From a checkpoint of a small image super-resolution model: widths [96, 192, 288, 384].
Rows from block 10 of a small image super-resolution model, named by matrix and row number. Rows with one number belong to one channel. Each number is 500 + 50 x the weight over its row's rms, rounded and kept within 0 to 999. All counts start at 0. Numbers have three digits each.
After each channel's rows are labels from the 100 images, of 14976, where the channel reaches its highest value: "colour at peak" is the nearest of a few named colours to the mean colour under the peak. Only what is clearly more common there than usual is listed. The data: crops of objects in photos (Visual Genome). In brackets: how many of the 100, against the usual share in percent.
# convs0: first 3x3 conv (model.decb.1.0.convs.0.weight, 192x384x3x3, each kernel summed), inputs 0-95
# convs1: second 3x3 conv (model.decb.1.0.convs.1.weight, 192x192x3x3, transposed, each kernel summed), outputs 0-95

convs0.185:441541484445503522482450522502441454469520488530478492494491541496485463539506501504492463516580593505488562436519537489529503507481502483531475517489555462446500546553512522520512503524511439486494533432508548544535552471456498498479519499460427504487480511516486448497482541512484518499
convs1.185:498559511576472471536487484488594510541449507488479465570564532468497436566538611517479500490447411516510519536490494491446509482508440446547520506362568439545484498523586536548494534421510553566526456483433397371439476545473511550567478443509504546430414548545440473522532473486441431460
colour at peak: grey (56 vs 27.8)

convs0.15:486486516470472492517495505447546445522476499494450476513514512510560480459448530517482501491420542513521525487518463494516534492478466460543455484465516546503509434515515498489506484473489515480439455553523516474444448479494505457468584463489436543475491502483454497431457486460484502532
convs1.15:455457569490365460494457488461686499522475488584457448475461396485492454425409428467476456477434518591505472407497428514500490515438478452553526475377448535485515506515486592468484493532582584508502525478504557497486516567525543472512502501482471476376485457501522592632507516505522511487
colour at peak: grey (59 vs 27.8)

convs0.88:461402470495473475510445484443502540528483481490469492495494480481537475440478418421427450492460516485445461508470447518504498475424477511527487491487442516498477554486454469479438487411466424404440436489458471468529460466450499502474510473444501522480505399500421431503457473528459483495
convs1.88:507530510548495304507599428479619488479433475456532453452540544518454488537483481510434493525415511509489517537482454531454434462553491543479499495382545412551454510561503479551516464422521490597564513518558533486500474529464540583491515516465515552550565590456471507545473486435505482427
colour at peak: grey (56 vs 27.8)

convs0.178:468467557503480482513410534450485495582568461518478520470526478531527446531514453479427471503399502526549418551526456497520479512519506491604570521464495522507471540522497469489504510519509481477481490516499505485532488482519488519501546500492489510471458496451480447445470484533468526574
convs1.178:492519480573440438437590484495564481478472512500480490546560571413544515567548515538494518511416532455482490459452434535513515502466501511535490605605591559556476487524509460516439541563401548504462492466472453443493460525498528510521524399559533444441417532499499433520542510485567394430
colour at peak: white (39 vs 7); pink (25 vs 9.9)

convs0.175:544542518529464532400546438530489496465445529451493401444372443432455561519503520622537520412530539477514583509453528532512466522543548473498397404607519436509507512403559505517524509528475561594548497484519383517503519489518447517505517492473574463458514541533522563498534494376576488482
convs1.175:499555415500536528555534472443443541496504494467540533424555482559468476528457507547522560457496486507546460497560473553464450572428547578549470459666471433625463436567468546552527525532449519461557485572498571572484560527597505529516569484444486581510537487498451601536434527380516549486
colour at peak: white (63 vs 7)

convs0.52:478551526454414507498478495551482465465459544449489513543514460514445470528467495588488519489502483421498558466484497500468465454470537424460431508588477482478467519500460496473511458467466441519484498432512478452447500465480525410504527490447555512547452490498532518465503495512528474485
convs1.52:495473486430543583565539487519457525376589477603458476488465498504502507516560539503507548540460453527454511482457531433473451472503474474480565602479561530568551467521492455491532485513518575575524498529516522546542501502428504610554492443494495433571471467498565512500557526523477479459
colour at peak: grey (59 vs 27.8)

convs0.56:457496515516543572498497489524582513518480513507500510557499483488464561489523453541473539524461490501519496493519508553501526506550457566467534490483502450567492475506441499494509515477476485509514543534490506434563560496527489444536467518491509523518553568511491500482532476531532479493
convs1.56:491584422479559405479547474455510502496493496551451496583562493526506480521531491515500473517573468526428467567512467519476469509442653568539424455470563537504499473625513527470557452524475506512473592494439511469546453482440594503558585497554482581530559522530495518434487571566557477455
colour at peak: grey (61 vs 27.8)

convs0.62:508464484522501552504553499495514500561527545576525523518522499505489470531446443433480481532430523505513425476517485517531569530557496503539500488448546507511519455474482494451543474489496482483452525516476445497569490466501495485485487500481493527490455448465478499469464502535521441536
convs1.62:463548508459457433547413475500629470536408447481454476542484521470421497523535516478606486497482611464494437493394517512476514518515580528442492447482502484507503544523527513472461523584443539536442430412561482444547472435442509513454519456491452490524545548476512437470482477476509419529
colour at peak: white (58 vs 7)

convs0.191:524553492555511559531535531581513563518542592518539556524525502561510534538543504534521502517562564524534539523522525540530540549482537554509524537558539493525530559540522508560527537504488521521519584553517524538559591550521554536551505538527546526568566498561550534558531511552557508553
convs1.191:550535509528430478408536463467706476519584463489462485485484556463486579532519511551437558459473496552568468467466465550484488486563474504451448548501544557536572525560484402492477562531438536468410489472494419451448535492415526398481544532509397446552479513512548501551563533464500453441
colour at peak: white (40 vs 7)

convs0.173:484470495426492457513410502525426497517495479504443490478478473503514498488533566545453492531490526429449528477461513489431484454501524463491444494505497500459441529506449542495481489462520462493456470466455482477473493481473538470462446458463517500497483459487485496500435490479480509467
convs1.173:507459588481427590431442467574563551544441520534481424539518529477516489460498532521512360435489507458586469494466456485478554513479529447546522492433464470562478424498484517503528582522545483556450437548516455522419534517458562485503294525541525544417416505494553466454553509465519461559
colour at peak: white (50 vs 7)

convs0.120:471497529483483482502466471490462462537515488496475491455471510517522444473478506503532448531498503504469495507534490518513474448492467482524504488524453509493458482499476512527529489462478438487485466477485507479501446498448508549494507507511448509475465475525494489483495485490461518515
convs1.120:543485429449456454553523491576487586471456470524464585498446378559436462455574535587544567492504546543532432450442463369528400520448435537426493455477534420572471463589412451529474460563509490496560481610494459476560489507454463459493526456430537475566493438478574587543548474468452488553
colour at peak: grey (61 vs 27.8)

convs0.78:443382473484537498486478531499512481489488498453516463434494444481430412517514458496470495470494508517501500536538489551481455484530535428494487506469446514478469492520503523524463503500440478561490524532558503492513556467484463441496513496445513463455484457525521463458542500496476475464
convs1.78:484549436503546463510548495454462496427507519542563411502505571486481477527461473504542484451386484551428469553588454523507495528527550541477474480497552447556643452563494442481532528536467445576522580542503574540572471531439548594473548564543444494479579576508444529435439557524597546391
colour at peak: grey (61 vs 27.8)