config.toml
model = "image super-resolution model"
dataset = "crops of objects in photos (Visual Genome)"
train_examples = 123503
image_size = 40
crop_scale_min = 1
horizontal_flip = true
translate = 0.12
task = "super_resolution"
loss = "mse"
scale = 2
arch = "unet"
norm = "batchnorm"
activation = "silu"
channel_attention = "se"
widths = [96, 192, 288, 384]
blocks_per_level = 2
block = "basic"
attention = false
upsampling = "nearest_conv"
init = "trunc_normal_002"
residual_init = "scaled_by_depth"
optimizer = "soap"
beta2 = 0.95
lr = 0.0015
beta1 = 0.9
shampoo_beta = 0.95
eps = 1e-08
precondition_frequency = 25
max_precond_dim = 1024
merge_dims = true
one_sided = true
adamw_lr_other_params = 0.0013
ema_decay = 0.99
steps = 5500
batch_size = 64
epochs = 2.9
lr_schedule = "cosine"
final_lr_fraction = 0.05
warmup_steps = 270
weight_decay = 0.0
adamw_weight_decay_other_params = 0.01
Rows from block 4 of a small image super-resolution model, named by matrix and row number. Rows with one number belong to one channel. Each number is 128 + 24 x the weight over its row's rms, rounded and kept within 0 to 255. All counts start at 0. Numbers have three digits each.
After each channel's rows are labels from the 100 images, of 14976, where the channel reaches its highest value: "patch colour" is the nearest of a few named colours to the mean colour under the peak. Only what is clearly more common there than usual is listed. The data: crops of objects in photos (Visual Genome). In brackets: how many of the 100, against the usual share in percent.
# convs0: first 3x3 conv (model.enc.2.0.convs.0.weight, 288x288x3x3, each kernel summed), inputs 0-143
# convs1: second 3x3 conv (model.enc.2.0.convs.1.weight, 288x288x3x3, transposed, each kernel summed), outputs 0-143

convs0.209:116108140136106156153105111113107160126116138094084124155145123071133125123145100126162117136147109116107135143109136133121170109133155136139110124120112142099114127091108154159120101116154117126106094095106084117090116181143165150103145123133102083088105129128112113127139101067143141131117160128134117149104122121127097099110078101132125113134122127127107109150153096152117146096170112141176207117183134106135127109080125122106161
convs1.209:119145092131141150187176131106151157137136091083123109128104130148132160167120146113117157108121117142128100141093119128127163130124143159127110089121129109102132076138122179247117116142197099090107138154108139125129097120127129151158129161176125156147140142103115125145146134163111099149135184130114105152137098174125131128153136115112160123122143154128101133153090157117145089111143115144133194101131101125130107145132161097117123
patch colour: black (41 vs 16.7)

convs0.146:126096127126081087044129164126119082116143119149115132109103120148156117148131128141096133107097108085110119090119125119141118110089148167105095109109150140110132159144104082133160136164101160136137140139123110166158122085139104129153120106153131119097159124100166148118146135129121135109142117116115169103156127133136167116154099124115107130087108148133118107146164141151134097091153146081111097122126119103110074104142111158145072
convs1.146:152101120154127079168135111136152093103130086085122166122124146168107045097135104108079170126156131118116147148133133112139103148114117127124118098138111109079103126105120111112095136116102114114100123117103082156125079149099140113117076071092162098104126114123133102112124091109119077109157119106107144113087100105125135120128135114128142088092114147113118163131100139126121130107131151111139089139135136172155112109129129113118104
patch colour: white (43 vs 6)

convs0.196:127116125158150189173140106117143174113150147117143139186138143138137158136088151108171100135160141171148162118121105116112095164159170113131144117124098120124123134110162148183121114131163110135153146136141117136086155121127168100094166172171118113133093151157099127128121141132168159119140160114151134164115126091174119110134146136116135113100128115145098119175103125149097136128092123184149154134148115134158136153143142108137172
convs1.196:136108128085145156134120125143142097119116060126129121132144122143138159161113109115127116116177136132131088120116148126156143112059109108118117151103145143158154158098141133104141131124132168122138148140135148127131085106097098107155153061123142123128151129130137121166106084073134139121126149128122108093078138104106112114169105128126156109117132141160117143072109102128103162109135165113111088130135146046135103101125137158124112
patch colour: black (45 vs 16.7)

convs0.133:057086111140119133152111123094107105110080137125135140145122144111090167114138112104164140128166122117137133147098129096119121110120128070106110139102092142096144106090079158164108117135180119083144158097103119105101160160140123109109128158163183109105113147150109064089114112119115160107121163120122139159113111106153085080104091139105106123108108135145098109186137117115102148127112134153131142109115110138129096141126094148079145
convs1.133:162139121106132161156123134151139162136126089121121106116122138142136188167149137108180126122135118131147097114143143115139156127087164151124134168120128124160130086109132188236149115117200155126132102124135165115137137060114123142140133162149147137141139139103105138149125120162100127119123203126146124153125125148107132142152138136111151130131136158182123148148109144136123121118139135154128237105117110156120134117119161171129139
patch colour: grey (64 vs 30)

convs0.107:166157117128140140118158141142157109123137126126124135110137122114108096144168155119096150167137140063133158118186163150171110110123114155142144133127101117134125130136124143129161139102105122129135080135130129135163123150118098132133094100146133152149161155106096121106104160137173123099170103154115118128131120156117143138128137090115075151050134161117114150104123107153085086130117165154141100126155151107112116082110116171065100
convs1.107:113073133106139104134124130124145101099086125107099151128154134117127069102158103130109134114140142115131144126132126105138112123082149113115133122118082137068120117098119052094092089135105122119136134097118081127106094104105116084139107097077131082125101095114113141124115047116120126136134098114095128076103123057103118098140123123125105084151134087135113147099106127124111174102148125107144094082129135099146101099132057111094108
patch colour: grey (65 vs 30)

convs0.163:156128140162135142176103142164115121113159154148157108167151160142074152124156121124119125150155135103116167158113128124139130091143170157121129105133114094090134098141094161189096107143150151127190111126122127121157135147120160135138162163161143086142109144132140132121150147131160158107154175111135158143144122156139120088127113129104127148121147155118137118161127143095132101112146161155126147116143183125170124148110107139121160
convs1.163:121088106097116121123112135134125054134121076116113127118131129126134125110144107141156129103128125142132129110154127105153135148063131156157115109111118123123130076095124144145132121133129150153117125113114168129159088027117123101157113098108156125133123116085126148114119098134090132112135161136122142113099119095108106124146127127113147081121155141110080126105113133129119155094148150097068161123089078171137139103156130160113090
patch colour: white (39 vs 6)

convs0.257:121183163176092155147118149190130118143115155064118095149134137180116142177162149134084121109185148089119129126146139148119127125157120123072119159126120159120089145095126120146152069103184127141136138098151130118130141136125095103167108131132102067097145113157095109172078156146149142104186139105136113154081135102093143151098134139119127136088112155132121125116158117154103104139140136147170152182136136163156104119112147120114136
convs1.257:128064135086124096126106160126126068104093087129111150107153108162138097135149118144121123139144136134144153106135128098154109111078131127118109133102081131145121107105110081072123116124104145126128126120134090105114108078106131091146096061089157097132114110096146148139107060089136147131116107115112130112092134077096147107167115127125157071134123121137104155078126127134123156093134119109132077103131132083136119090121097125112102
patch colour: pink (29 vs 9.5)

convs0.111:103130159145092106079121174131104117135148126172120112112149126134145151132129108162136137129094129096131155107150158131149131082127129153108085118140138155115110142155106130166104128150143159155148148145145087138160120108091101125150138137127137122132145115115137172120112133126131138152152140143173149161100161176135147100155094125108178132114118140144145151145151149148159147115113126093120100133132140124109117133133111160133127
convs1.111:119082115100125094131128136127144075098108076091129151130114122137098061098118103134073154122133130132139143131111126103138091143125115130140119098151092134114117109119107095113123129118124128087110135110102078132130065126100122097137084067102147108113095112119134135119110060127106105110150140116120146097095129102126136105135118111140147090090114150151108143096094131114118124103133147088108090117123130114146105129126111135123088
patch colour: white (29 vs 6)

convs0.50:131147095143154128116154118146141084151146176136109133141131141135161111186103128152124143159133162114133150112120111160114118140137134152171132076142104103128116131151175090135111171104117135124164119135096131111086111133150104143170165111101150118130132121116122128118168126175156112125130130133150127144144136103124134152133165126126125105105139114140135133108170184135081110087117127151130164132138165183101122160125128085117162
convs1.50:100096138106121131097136149124141112095083100134097146110155107133128088113142074135124141119139144136150137117126108128112129120066125126138123132088091126159130127091139046072114098138115163104120103095117138119104106087103119091144100075099112085140119098094140135130114063101122147124121104125108114102125145066109129118149082139116101105124143118158112136087124136124123150085150115092096099114116116095134109095122055109114104
patch colour: grey (67 vs 30)

convs0.207:090086125160121126149103121116089104107101129123126079138156134110127078098150120141113124117150102121130115080117128129112115121149099080145063120110139100116097091119126168130130107076185098136140131115106110071142140107148133094102140154107144133132132104137107114101125081122142150111125146138109122098110111131146103116084161117085121107140074142139092137139094136147065103114143099131139083100139136053128098127144125144120122
convs1.207:129154111132137173164156123131140182142125102113128102158100137138149232164115146123173140118130111121111104126119148134119146126115122143106134154133138119145126104118132195231142128132183138107146116137123170136138130117117121155141152165173123149132140141126117118140148132162145119140141220123146107207142108152126125126151126123121152138133138142162122144146106119125134113120127130166145190114126118166112114138120156128133140
patch colour: pink (30 vs 9.5)

convs0.26:127121134129123173126114090093089108135121122100092121114115111073121117146143095079136113108112094101107126109092115128131100092114120108096103128107117097107157122112100102117092137082150120089092180116092092097133129144119086083122107151131129114096112106141131094088105128128098148086086157123128093110104054119157105121081116116110134122088097112127120081141070118109111113102117103109117113125110105131143091142100098104068134
convs1.26:126161133115141177159145114130148170127126133126128123155135160153137205184121122118175143122146128115136100117131126117148143147109120135135148150133130112168124084118129200238152133126175154102149100110132176132153129115128142134136136139163152155141135165127119115129127121176134105125140213130134140189143129153133125141149146123137146148118124146167119162143127133114118102117129140153139224121130117176120126133131154143127138
patch colour: pink (26 vs 9.5)

convs0.259:157120073093093125124152154165139094145133139135116091081122163143150069157151163139097132105117126128154130136136148142165155116100094136142144148146132113146107090132148109095119120110090131127123117155142137155147092131145127151122095079157137143137142131107123135158136154073127096141174080121114150121133136146108142147107102135141127152140146165079138145098121149139133071127136158108134087139122150082110126093125154139133124
convs1.259:107114125106122169142129126085139160085083131143108150143124117128134129060135074143185129137122143127126118113124115107134129123117091132157133102127094127095119126109123162120102112102138123089149097087090097132115125140134137065139147133164114093132121153107112149126097049134120121113127146134146137181093140077104136110125098119135096116141111099131118149153168127125118134086113088151153142107084083140133120129124064101133121
patch colour: white (28 vs 6)

convs0.183:094107135168076138116118128123082153090118124103110131136130117092093160133169118126143117124138129138095154099120103097144104098140158102104129114107084145110175155100108118161106094087161103135134159080101135103116161137101126118123145151158156103115094131150109136105086098148108143107106115121145115158114123100142126109095121124110097079122124112157117107167119112187148123079163113131140169116132107125116123134138112088106149
convs1.183:160153140115143192169148118133148154138136105120135108152097137139134212160130140123163137131134117126111090118129132136129159136099139158131125154141136127161121109111140189247138140130192159109138103145136170136140103091122121157136143182155141150131127154133109130138133127151118109130141212133145118188137117160115130141155130131128135147122132140154119161143120136124127112126132143165130197112112111156125133114123146141127143
patch colour: grey (62 vs 30)

convs0.188:112102168151119114150097112093088139112098105130105112129119108126084122113162116127150110115132105114108181098136119123110117088120122120117099088118092160109149141105079091089113111120146116117100188091086098099107120099101126099130128153113109105123119095124155106092090091168120177110110153134139116104114092097135110134074099116109127081139106093142096104151121111107138131106169096111114118093118119107149122142089108137107160
convs1.188:144147133114134172156161113133146170143133109134137126157089152153130231167129136132169152124133110116101099141122146136132147130127140145100135149142143140137121105123128191255138146147188141106128117140141155129142135115128137155146141169161137148123144142125113113129146122123122100129140219135150109198139118172129130116158120126118149146125128142159133146154116123128136107128132142158127185114130122198117135132109145144137143
patch colour: grey (62 vs 30)

convs0.267:143078149161095090119142104110098134148215146128126132120138152159124133113110118161133134129137111096144108113118113143117100109108128123124114089130141127179166197141111086175148106151146135082082132138169153134121139094133103129165127100122117134153127075091177152127106159150107137100173132129121161127141161139139170143131050125163130126131117138146087158127107133159102103096108139127090133104163115130154165137153138176156123
convs1.267:126085118110139100159153116100153066107108074108130176108143136160107081092131096127062155122164148126134136150114122117141104134096103126126114110117099130096136124100115098091121136121100121118123143109097091129129079132098119096149100070087140085125128112097151125121097056091104110122153113122117136099075108097100122125123121118124144080093119143125111147111102129116119124093129138105128082116129128080148101117131103140104099
patch colour: white (32 vs 6)

convs0.106:098071132132100102125111110097114139125118127092112140111151141101083158101144088120131113113123121116105124118106104094127114140149131087139092087128094165111116116092106162152105098109175098097106143095115101089124163149118124108095150145120135130089117142123127099117101104135105151144106147116145117127102124097133126097118098104099119072110092124130051095127114117161104156136135141110122168113123126111129112134091094118078138
convs1.106:144157122117131168173142137160133143144135108111114102156105130154151216163134158137189137118132113122115102127122141135136169119089144162111146181133127106163130084109126181220142126120184127111125105139136174104131111079121116150131125189149143138130128145116090135127127151144133112122138213127139114184138095132121135134141142142117143140116147132146117154150116127131128131126143134147128181115125116156120142118117142118126166
patch colour: grey (60 vs 30)