Weights of a small image super-resolution model.
Model: arch unet, norm batchnorm.
Training: soap at rate 0.0015, 5500 steps.
Data: trained on crops of objects in photos (Visual Genome), 123503 training examples.
Rows from block 11 of a small image super-resolution model, named by matrix and row number. Rows with one number belong to one channel. Each number is 500 + 25 x the weight over its row's rms, rounded and kept within 0 to 999. All counts start at 0. Numbers have three digits each.
After each channel's rows are labels from the 100 images, of 14976, where the channel reaches its highest value: "peak at" is the part of the image that holds the peak; "patch colour" is the nearest of a few named colours to the mean colour under the peak. Only what is clearly more common there than usual is listed. The data: crops of objects in photos (Visual Genome).
# convs0: first 3x3 conv (model.decb.1.1.convs.0.weight, 192x192x3x3, each kernel summed), inputs 96-191
# convs1: second 3x3 conv (model.decb.1.1.convs.1.weight, 192x192x3x3, transposed, each kernel summed), outputs 96-191

convs0.8:551508500492485504495471473526483515541494525589487497498467517490484510540486481500495473435489481502500491456527509506499510502480523494471504487484548477457528489505473511467539533491518512490499536498509500464493487458467450496566511465507458510487538497493460481516483538489548500499
convs1.8:490524532508488479500569472517523515496500450463476475484498503518503499486441458521418490499525524464500489488504482487474466521492465514477483483467484476498483465507487532478470537495510515461502460501497478486499522508474500502520476521533511489494469467473498506489474491481512493500
peak at: middle left
patch colour: white

convs0.28:544517476529506525503526486527534484542535464498468495499458508479495516554457509448453573492502495501451529470502542478517502529484484520505502480501516496446530511511503499505483530545523487488503494493523499563528516459452484514524532459519501490494503468508494490486491533491485500508
convs1.28:512511489513520551541496481524459526504491511552505477481520449535565459513473531539489487526518478510511503488508444555498471512512488539502480484463512510492467553519503476488532495488491539538505502533490504513503464523531538501550520508482491466498504553472517521553483529459476484503
peak at: centre
patch colour: white; pink

convs0.45:499508513473515464515474480508504510515519496455481495487520492479442507524584519510458504509498507511475503496552494470506493495518482466504502519493492494549542530502542491529492471471513494457499479499471493481435501502467482521537523488489498497467538521495504515502478504496539475522
convs1.45:484509530528486527516526512500546562503505475484491474464483513435468531474532494479517489532506489483537501505506475465532457476461494434501494507500499464535497489472510496498501529515492466531451548521478538498481484552553508522517512528480476521522528411507540494520515496505530460515
peak at: middle left
patch colour: white

convs0.189:481515528514490509481501484499483526508479524560564472486475482481515507476469486492518521551492463502515501508478485537489506494546515539469502541511472490498498506495478479496497529513498518518516596518493500516487497545492495500494486597533477483487519541487460483540502499501491508504
convs1.189:457502518514516478510534513525489508503479477524483484494494500502502505502447471511451482475503499494514495523492475468479466510473471516463472480491535504495476440484492524519498493508491524500482463506513509503512548489493475525539483463466508487477512501489490502507465503499500514496
peak at: middle left
patch colour: white

convs0.143:516506500483480490505437500515473485545505522502451519522538450480458501483508446512479485493513474497518502474524469478444502493503472513458506492485503501542485503498484462480481460476482460478470467489498503478491484507520482521472501496496434461502502474495517537466513463496472500509
convs1.143:475506510514457472481535514501487465477499485467493536487531528510463482492481444540522488466546498490528499483541532510514509551531509536509501521490500500491572468518508491443492498497513509467513535513466478491498531479492473522460479520533493498502390492503473516505502487525552529508
peak at: middle right
patch colour: white

convs0.160:507521505520480451483461507530488534477504484470548485497461482484495524577520500479514513479504486524526478471487477488452505486467525483530499524444503492473505457490490463493536455448516493527468532505468475507512468495489522513505511521527421516513524432501467499549498515492561502473
convs1.160:475507527519475527511558521513516535491465458469484418492511526454506516466491493457529487489468531500525471486522489492475470478505451461504451526497466463518456504485496501490487507504479544466531473501481503529535550472517482489509497479491547489482523506519515505466487460479489487457
peak at: middle left
patch colour: white

convs0.154:500469508468521456511497484522478487498526468440509507491529467487462487505519483476494514549492478500460481494557468509478501496466512498484527444487503473489500506526498466512492483483492466473504516490465517499500475488482454497519465446517445478506509479503533502533518459496524509521
convs1.154:453539534533469510468510504504475460482479499481501492520509513513523523490474484538522478461514471472513499505541465466550480487494478533464481519467487503480519467498446507443509524493498510488501453501448478530514532530499497494464472506521486504497475463512550502482522509482473564456
peak at: middle left
patch colour: white; pink

convs0.71:519495539512511450509478500507457491520499456465462492478508453499497506542478479451441521468498458484485502480530470464476508487523444452503520471462492478465508486475499465483516457487511504482511547507535503517471518496467481501490474509512437472503503509476504512491506492504459520503
convs1.71:464507514503460521469430498469479504482517470466526470496486478488468533446522501527480539510507498504525500492495494455487501439512478509450481509500501480457515481506444500505511494469455491481452493474461518539519496526513507486489497511478469508481513444488532503515517496497477518501
peak at: bottom left
patch colour: white

convs0.173:488501528471510519535470500514478489535487489512514504508500484462528510524506423517527445526496477488513469480509464474463506469513499501471531529492562497489478489453438455478492505463517483463503492479521484506484499534486490503449446524461522476490529548475502496480496489486464484485
convs1.173:480516492526483468479527504490504488469506475474500532500497531532444469465491474524495502483555495496523479512497517525512522538550497516482491498493514504492525493555507544445475541540481491476466484470473478466526510491477510489493498525528490514472453485510481509524522520513494558504
peak at: middle right
patch colour: white

convs0.117:537501505492471515520486515510520454490478478516438532514496530501503510476530577528497537519529538518518547536513524491511481516486502500554507548491484487541528526480508531515508493513531510487520481498526512483474516512477517502476548528538496503521534501506491529464493491520464498517
convs1.117:547493470489507517533492460510489533498518508520516509490499474519525491526500519520500498517512473524462501488526524522526442520497506511502497484487537513526511536502537463469550477494517552534519517495505504528482448449518490507529538514474508465475537547443461499533525490493508506483
peak at: centre
patch colour: white; pink

convs0.121:485530484446481543483460483485472467495467532481507512512469516472533492458533472506502494478507491493499489524502484503502495492447528530512533514588497523509532448483483486480489498474501504532512496528474495467523460467506497499490495492474522492482517513528474480468504508526538488509
convs1.121:530504487504531508520556490484507528489537456514514515445488469529516479499494530478502530474499462492465496513502510516493485489524507493550494554517493480524477505504516523508505485526495527474536488503515497516469507437499471493465523488541524473513485510498474489512484472550508493545
peak at: bottom centre
patch colour: white

convs0.104:478488522492486463517522489510484568511539453462487484482494506494524492462523477510473502530513471497470522522506476525479531462498496483480524536467500487477494508540499450493519483503504523486509568526500510530493506505524459518480516532516474469535524488488496519527510450510546497510
convs1.104:472527473518465518498449512547491470511466501519473490516479561417504528494457476480507491481467474461495456525490494443506490485507478515526484500525504498473475435452493500467512471502515514508491462507498496527480503494499499515494445473488525496477470494518524498452509483497472508490
peak at: middle left
patch colour: white

convs0.147:539514493511490512514547536522532488463542498505516517505524482523508514522493527519506471516528521516501509573503517482554501530470507484512503506513499509520509508504505543518475533553504502484505463496505522472534516497533508514476497436429573520493504499497530509521494517532487521506
convs1.147:517456461497532508540500469504453534482501519517508517496503446527549481527498495504503491517495478511478521513474501527496460488507505511536491493473517494495497550497528472505550493494556551492514509493508509521476489469515491511541505545495490478496477547459472496541503496510501467499
peak at: centre
patch colour: white; pink

convs0.23:491493549522457493500505515491432509467513504474540522492502458512520506511475474491523502506514445504454515478477486516501505482518491537478519499461486497484476520517493468485443483477490515505509497513511490551482494511475527500475456595476481464499507489487489503519518494499531519498
convs1.23:478537492545483499489503509513535464483501482515477523500486540516477508472499546468507501467481497498559487495508488495528488499506492508474514480511525506449488454522496520471527522472506491467498470524499483547508521505494468510473481513521506528504460491523486503470485521552527547485
peak at: top centre
patch colour: white; pink

convs0.42:491504499496519554518517490488495517513497567548513464507450520518503472502506495530552490519491493494507485506533510507524472475462553539494473503475492499480487442511500536510471526491488477508476477476529470511495470518487513475457417520493486490485462525458470504508479497499465466469
convs1.42:513494487496504477503521512483480509465487518450561548524490542485497482498487485513519464471565518482484528497486519546510529518549523504530546492479498518484499494517518474431482514482522469459488540487500501483485513508459494523460511493539510476493427477504491524492511506519491497550
peak at: middle right
patch colour: white

convs0.70:479522496483512442515497516520471501505495504480514523537472493482470534506541504513506507488516545539458493533493517482517525532521490487496529497486530524512538500479561489526478482469537505501539471532503528496507522497498524521467460481498518521525524507527516545506540499527532525520
convs1.70:476504531499505511552495515506501479490529489508509526483541504482485487529496524459519548522479497536508466510512507498460447418492490463518523526504482471491496507501480513487529496505489499489459520491528512595510481527554497487483474539493505485485533507471490495471515503510510491506
peak at: centre
patch colour: white; pink

convs0.4:515514494519467485534492537520481514547492511499493527526497490492498533512472502509489545509528524537522537551510514537481516511527522489568518491472503530526515516507520478505563503463520536510543547531512517494501534497526521547546501503520506514492501542519533512514543518538522518520
convs1.4:519498481498552486562510508515513509488517448509500496456507460504522458509499516486495527526488522543486465511495516487478488472526468470500544503504481491522474542475517521542492549536515491500540470502496498572535517472511489505485479562484535487472534536458476463469497505503512458515
peak at: centre
patch colour: white; pink

convs0.51:481520503473534476505454509511467521515458535517466493519557453484462497476524480493492479518507506491470516512524529458493470479537514530499498515551503476532478510447517491487502489464495511529509463534480503493463510476504488499500537504521500495500507503495480508463486493509514513538
convs1.51:459497543492542532505541478508558538535524511508504507465490469441495532499481553467488533512460500493488468508505474479464488438450501470494464525491499490504500494470488475517510504491504481545500517501540518488510504499532473481541484520529527499552527493505504490498498470505502457505
peak at: middle left
patch colour: white

convs0.35:545539499542515466502501490520495533536499551506468508484536461513432521515456498575515497443502500503525478485485545504493502528485459437499498472525508495473506495530525507497513456468525516446520535511488515499469468465499476516506465497529488477487526546530523507518492482508478504519
convs1.35:520524501498540475526533490501533527497510506508521535509534478476506488506483498526459492487514504546472514503471522510501477528492509515460547453460465475487443510478541477495472503509501502509499464469507496504526541475516489522537455522486543476474517519428446481502451478485512481503
peak at: middle left
patch colour: white

convs0.82:512468500504495449476481515492476494469510443444501502501528469479467505494535465469481513483491489493505500501478457457459523508489466527484515491505422510460477492477502455516478462487486471445507480491465508530486483483506498507477446491506496487512488534507503537503511469496465517479
convs1.82:467511483507451487482459467515485410498478536505479508520516518524473519507529492524500507469505499494477498489526506534507507559503520544513524499494494496481533441516499535483478505472483511521460524516438479506500513495489503515451520519508478506500436495520475512498512510532517526476
peak at: bottom centre; bottom right
patch colour: white

convs0.118:518473473491484473515530460518574495486481490475497505528451532447518508435476532474454485550506498507487504498502527483501480493488504494488539519472506478456531474494456529489452519542517501476519496470468491501508496496476474511519485520487544462507534522471487498478517478517489511488
convs1.118:500475475484474504500489485552485492523507554498498523521477470534482494535472500549490478512512479484527525493527476527530531519517503553507524436486529525474527508541519481416497502473480525526522490523494507512495445563468497511506514497478478496501467503504503523486531555463484506516
peak at: top centre
patch colour: white

convs0.130:481490497484509479495488500507505511450493486449554503520478506512535500510534478436464520560517478509502512489491465511486510486474525561522533512493466485505495523541501472491491502521496482525537500536468513523521487509460530506494456530479465487518482487511479504503496484528543511513
convs1.130:493485514528476525505532524543540482431490507483525514473484565504514524481515540494503513443512515474511491524536533490489541513523509503490531496492529516499494459534519532490537516440499508500512488489505484517543508533507547504470477487518505507521480499524530548496526478499463504519
peak at: top centre; centre
patch colour: white; pink

convs0.31:465502470476477539519483487475514509495478506505489509468492470503463449467479468510542470491501489493491488463506520535484495477448545508487491504475559516528498463487484534492490476474476468505492465443511500443509498520487472478523503474505465481465437490488527485476480458442504469520
convs1.31:509483499539496479494553500504492482511489483466526518496490529519483462524459496508524461476543521481472503488542526545564497526509457486463535463482483508486499484492543532394442510515495504497500461523495498498509555500471486510470505537531503480485470506523484508495518499529533518490
peak at: bottom left
patch colour: white

convs0.111:501543530518523511513514513531519530524521480494495535504486494526517522523506508485485541499533512516486556544525485503513518492486516501519538497526521508488539528507496467510502523512529477526536516535525523480515518471518507536521534500508517525547546516536517507541543517512480522548
convs1.111:511520539521548538546499503526469510492514470521513479439491462481522456526492493465516521536488494519507473493520499519471463483506488524526494538468515448485463561510511491524517510527488538484564465524498508569528525474534454486547473533487492449479502563469499492511492485503478498527
peak at: centre
patch colour: white; pink

convs0.88:517496539453485511490533462493510510499471504494530509455490477465526493467505535495488528526499478490483473518472509516551477527482497493471481551484532489491500457483505470502530529519530499491510508509483486547500492502492505495437496550564494469497505517504459488544495539479479476505
convs1.88:481527513507534488527526501501492518500486504531510501479512498516481498490525495497469489482509516485535463480472504487497482490467500485460498490521510495507441472554478525514499519500443500540427508489470512519502494551491514521532506477484498498490528501506518517535479513463479493497
peak at: middle left
patch colour: white